Weights of a small masked image model: cautious_adamw at rate 0.0014.
Rows from block 5 of a small masked image model, named by matrix and row number. Rows with one number within an expert belong to one neuron, the router's apart. Each number is 128 + 32 x the weight over its row's rms, rounded and kept within 0 to 255. All counts start at 0. Numbers have three digits each.
Before each expert's rows are labels from the 100 images, of 14848, where the router gives the expert most weight on average: "top examples" is what is common among them. Only what is clearly more common there than usual is listed. The data: telescope images of galaxies (Galaxy Zoo DECaLS). In brackets: how many of the 100.
# router: slot weights (model.blocks.5.mlp.router.weight, 64x128), inputs 0-63
# up: expert up (model.blocks.5.mlp.up, 32x64x128), inputs 0-63
# down: expert down (model.blocks.5.mlp.down, 32x128x64, transposed), outputs 0-63

# expert 3
top examples: shape: star or artifact (51)
router.6:108118155104144098122110183080168192136146175168077194181105107142116143116145112100183146138122164112174109085149136187123143125098155114069075138101171122160156152154071124146124147141076100
router.7:111115172116152125129127183128169178134153187162072174159100112140078141098159115104183143124078157128140106094142124169100157149135186147053085158106158115150149206114112147129135162117085110
up.0:102184059107099150197141167114113113074092115117185090096126125134116038132097150112138110141100127168124132196032119153115122116166164142145090077153116144095048105127113141150145128087130146
down.0:110179157143131099119152110129223150161124169132131152152142107139088171146165145166156144133083187157116136060092137103109135119144113123072092133155108106171244181089126119079073142127160083

# expert 7
top examples: edge-on disk: no (52); spiral arms: yes (40)
router.14:149158108125178087104104172172156133113148094141164147190124112138105123178074061130097163085128113107124082160089160145099145092191117156167107078149099099106126135111177119175132128063148121
router.15:167149099092179091114136185168176142114132117149137152190105111129108126148126091138105166097128094097132057142094138141064132105205110181184113110161114146105135150087176138154122136080154131
up.0:206173111146171151116096121146162120144175130091109132137101129173121070168104086126125103154134125091134061202095190128096100107185172169161100116118118052140088136101129094167132134104136116
down.0:035163124158168108132131111113123161132110102120162126115119114209166145168126130045142115112193021140135158144146123114075140148143111113152110163084115197159112137142064161177130093109076160

# expert 5
top examples: edge-on disk: no (54)
router.10:042187066111152139123168141154087125162076159151091146142068187146125117128111144108163149148148084088134131094174138076144109162101082171147097128193139154182103124102145161139139115158152153
router.11:049163101069092149134164117157100124140110142113094102129103168113124126146162138144172116143102078086105100136155129086131084173136131180193126110136128102166106117116159179126150109144166166
up.0:091220111102208132207135154136140092129149095098154170114068128149120181120149183147146115110134103147161121120155121131080121167069126166078136174156127176099150109116139151136143128122087145
down.0:060080147135041116098158105169139062144163140159146132092197105148155142098146131129102122190145118121120055143091134174160139127134141033182122125063114089152095065127110143123140136126145105

# expert 28
top examples: shape: featured or disk (77); edge-on disk: no (69); bulge size: moderate (33)
router.56:173095203132172099103128117155139117110107129099162139113088136152110138088103086119108170102118153113121132100134114091093142097132069102155095188125136115162108160127131072121145158139109134
router.57:145091209136159088113140111162137114102115116096168152113090117170121151084102102110120152110128153105110158108134090094096150080146054079157085189120136112169119160125123078121150156139132138
up.0:113071132107096105180098137069104130121168087145138118088160127103125068058162195061143137112118157206145117066103131154132127095066106178148147135155127144142140126147069118155133136185081154
down.0:199154171146133169119152120168066067148116137068123145156085107148118149136092109143148164110086095054116115169169080146134131121171129131078096173112125149133174092142104036144214119079144127

# expert 20
top examples: roundness: round (49)
router.40:150174166109164137120150124125151157089097148113126135130092122185116133100074078139134154125084123087150157128103093123111136076138083129093094221096131140148127181086138115140131125105122162
router.41:180185081111130129121117109110081129136127107043119093127142148160180137143132134137090101131111109109081154132131115127144099106086113111062141189105175126041103112158101097158183097161109111
up.0:062095083168094092114145067077142111131164118100131066096153174107140110150130139080115110144136125138107098216166168081208111158172132143197122115128119125120106112132116146089116090145158089
down.0:205105174113156107150148173123198148136148150172106122144143103118091138155116122095159176106138122143151089086114154166063180104166137116147176121168146123122184210114146116151064114072102114

# expert 6
top examples: shape: star or artifact (62)
router.12:128197148183130095129127107118161123159130133193125145139159141152102175143112120110119153084117108141158193143149154212063151075107134112065151168112118103077167156089174092164085145103077096
router.13:121203145174132088145120115104152122161129140186144155140153144160107175137107120098121164078133104126161186122143163209055148070115144110081146164125129115095170158112169096157080151121072114
up.0:068163070101048121115136029147102142143104114106157099116128132175144158158148089156137110154087159136119175116130168075193105105108095121172089116175128077135142095123119139046133124169097116
down.0:162148114135190122145077144142187115079136108140115125121133103078087102142149142112172142071139115224125092058075123153075179097103160095106173116132156140138126154125143093153116116134125172

# expert 30
top examples: roundness: round (61)
router.60:185092155154189090083097161132145142131150113130146099125117171136117094073065108123106158107146168141176131137132154148103133102157121114120084124116109156138130167076125111189083129153117115
router.61:157167168156190097084107123130075158125113108122142099219092146154183143138059083147121140125137099074139109148131110089113113148192096073125108146110162134143092132150119109103172110114184125
up.0:106104069152106113171080145095127130135160104182097130087150135100129111132167159118130110123117148172125067125123207159108128180142182239159135079132131127155133130131134164173123113145087130
down.0:143079173158106131134122092140121021076154147125119185118203145136102150113129065117163162095145173081146155124088112139110126116124097096092176146125129148139130102132086088170070133159124115

# expert 31
top examples: shape: star or artifact (35); edge-on disk: yes (26)
router.62:176114125116135120145096114159161114169100111182176163141142104107122085079166075135128152076185132148094163117109110149076166065202170078128141118173069184098151143086125107162114140120105144
router.63:116108158159140090149115145172182141151134158188158130181100068125088107127131073090176167097183171118162143128097149173110166154140164122078122050156133123121150127145151153120086187130114128
up.0:150147052094071135127140107086060103112134085101155108081146134117195105129155188107118073122121052127098130138124124096151095102084102152184177158124121138068090097150098145121176096131098125
down.0:139137129111152129101137147164173135163100157183110168160131091102102117083122101170103158084101145136145130094102085148101166091079147116105109096151136100117174193110206133162078148089111146

# expert 9
top examples: shape: featured or disk (83); edge-on disk: no (81); spiral arms: yes (68)
router.18:120091196138144114132110165154204118109111130159158205173087100115039135106101082122136189099174161127164135115134130136130196108114108110090115104150098144184116154097141116148116153128083142
router.19:118115180143167119164085167167209117116147117168166183140132101099075112093134092128130170097183173139198098144119153191090192135147132157104136119134098088162134151117152099170117142101078153
up.0:114069163141149117134090094126148174135119083159143141118137155088136112072177177164136149122198133148178132114126171112088150120181079100082161150108133172192106168143117139121084104204149104
down.0:178089124106099129107146209122098094086150116118121131121111127163135108156133148150137115114060114113095106151159115180144118112084147146160103115058109151106158071156099088154207094074107162

# expert 22
top examples: roundness: round (69)
router.44:146199113096118152124131137072091140141124117082099137131163160161180146140124175147126083133079106093122158111138104165165088124071131123059093176083163142083117122141096116159171085133105118
router.45:054117165157123122162158128130190133156128162148115159127150090110076142133116081065149138133144199162192184122164128174151170131078116093083136100153139073121169187131154092125095154094086121
up.0:121113126114140118114169190139124076140200158130126155149138131163089157114146182125130130096092104107189079138129155141142126167113156229097069089101083149092176126134121135140158099089140148
down.0:120112117152108144141136088128100145088135125119129108082071141144173140077130150139096086137068118178097151130084130102151088194104134095104102144121111156189081097125147161110170145179153084

# expert 17
top examples: shape: star or artifact (27)
router.34:116186145138160191085117142174113159134130112094113151144128190187131110118104167164147109122118091094110147122130119094104103141117123112143088163148080063137152135079222122122144037076150186
router.35:123138118116162193130096128135130173148121107117123176146152168161160088084139165117104094113145095059128115133137125116130115132149135150175071169173095065157164154071198128083128074092125161
up.0:125125140140101078113110147070096160093049125150111132132171155110156166147119117145166148136132107152159145070141127122084100138133107104150136105127145113234097102132142118087103127176162086
down.0:163107067162173199130132145123128121116100164082132108202137152119106110132145158117129166113061119145151034149102117096149090115149093186093166143130149129080098116117116118150155135139128138

# expert 25
top examples: shape: star or artifact (40)
router.50:113145097166126111116119137087141145113183103134126126155207129156138108132115181099145110117107149119144162093100127192080112093038181136093134150154103161061146150113139182166090091138095131
router.51:110170110166120130119126147094132141127166113157109126151216134141146113135119171114114108119104128127140178105117118178071102084047196136090154136135138147072159148102136154185092091121075128
up.0:157115144129197091135080176093124186147165113171124115196110085186155081161136163072190115083140087153168085107091134132022126148111176134115132125111152183137132138123119130139118145154118144
down.0:118132086098085158109189067171048103117098101086121136103107163130128112106109105134127101164115107105107121159178094116194086126172094134141137127140132093093140111143175122125198096120160096

# expert 13
top examples: shape: featured or disk (61)
router.26:078160156079137150138162092142130145105115107088147145092108118169138141150157141142089112140170117147187164109141100088143121119063049074184133128165108053168108151113225108073118101127145101
router.27:082119146064144157114152116099121154107130122091136101119131122142111108166154106132092121143152146129192152116135093109155130120093051105202147108166099057149123161085227083072118093102136121
up.0:106052164135111097111047106153112156161126067132155087088100138116160137132202162113195102112159079176116162152166153113145086183114120121181104146112124186182085112128085117105137107203164167
down.0:060173128127111141106181178076132101153128113087117212139136111113126176170149116177117145131066136094147109079095139116229088141112114145096148131122127102085161111168092125146151135092151124

# expert 12
top examples: roundness: round (41)
router.24:158092193148174109095106176104200142117115151181142139151111080139101122092126088084132172108140151134180142139093088126081168116115138140109077128110143151164120159142111132114110183132103133
router.25:203101175150167105128115169130188135135106137173154167157103095124108132099114030084123172106162154151169167134120123135077189099145116147142087136109136108141106144120091076097135167104103119
up.0:119181123189120105151128112163148076153127129091147124069101146142088119091184134102127152092103196128110126115144152136138133108138073059107103179121103109152096183106172074099058166163103120
down.0:105073113097100147128120143116104125115179125086137132104152125126099144132116145149187121142080051098147135154119136116111128116121199191146116102130129154080089060133080161200182140142145197

# expert 23
top examples: shape: featured or disk (74); edge-on disk: yes (57)
router.46:154122168109198089126104167133195183154118157179120202183092114131099148065139083101138159097179138137176113107144152166101184138137132130125094091110148066150136204129141104087103172125109140
router.47:153113177124189093156117208161185161107158148167132169200059087107108147054110088106147156110172147142160091134123113107070175156179115124144108102132119103124142176110130131111128166112163121
up.0:108117164188176169101135119105190144079067160137095179133144122105098089099101060179130140123141226141081128106090121122127126042194199117129098136155119159186173166138137093148123138125132159
down.0:138134081131061098122147104119096137152139143130094147060141151127126129191174164106133058171076103127100185181168173158177104113064127118146157133097155119048070115092124154155128136095092077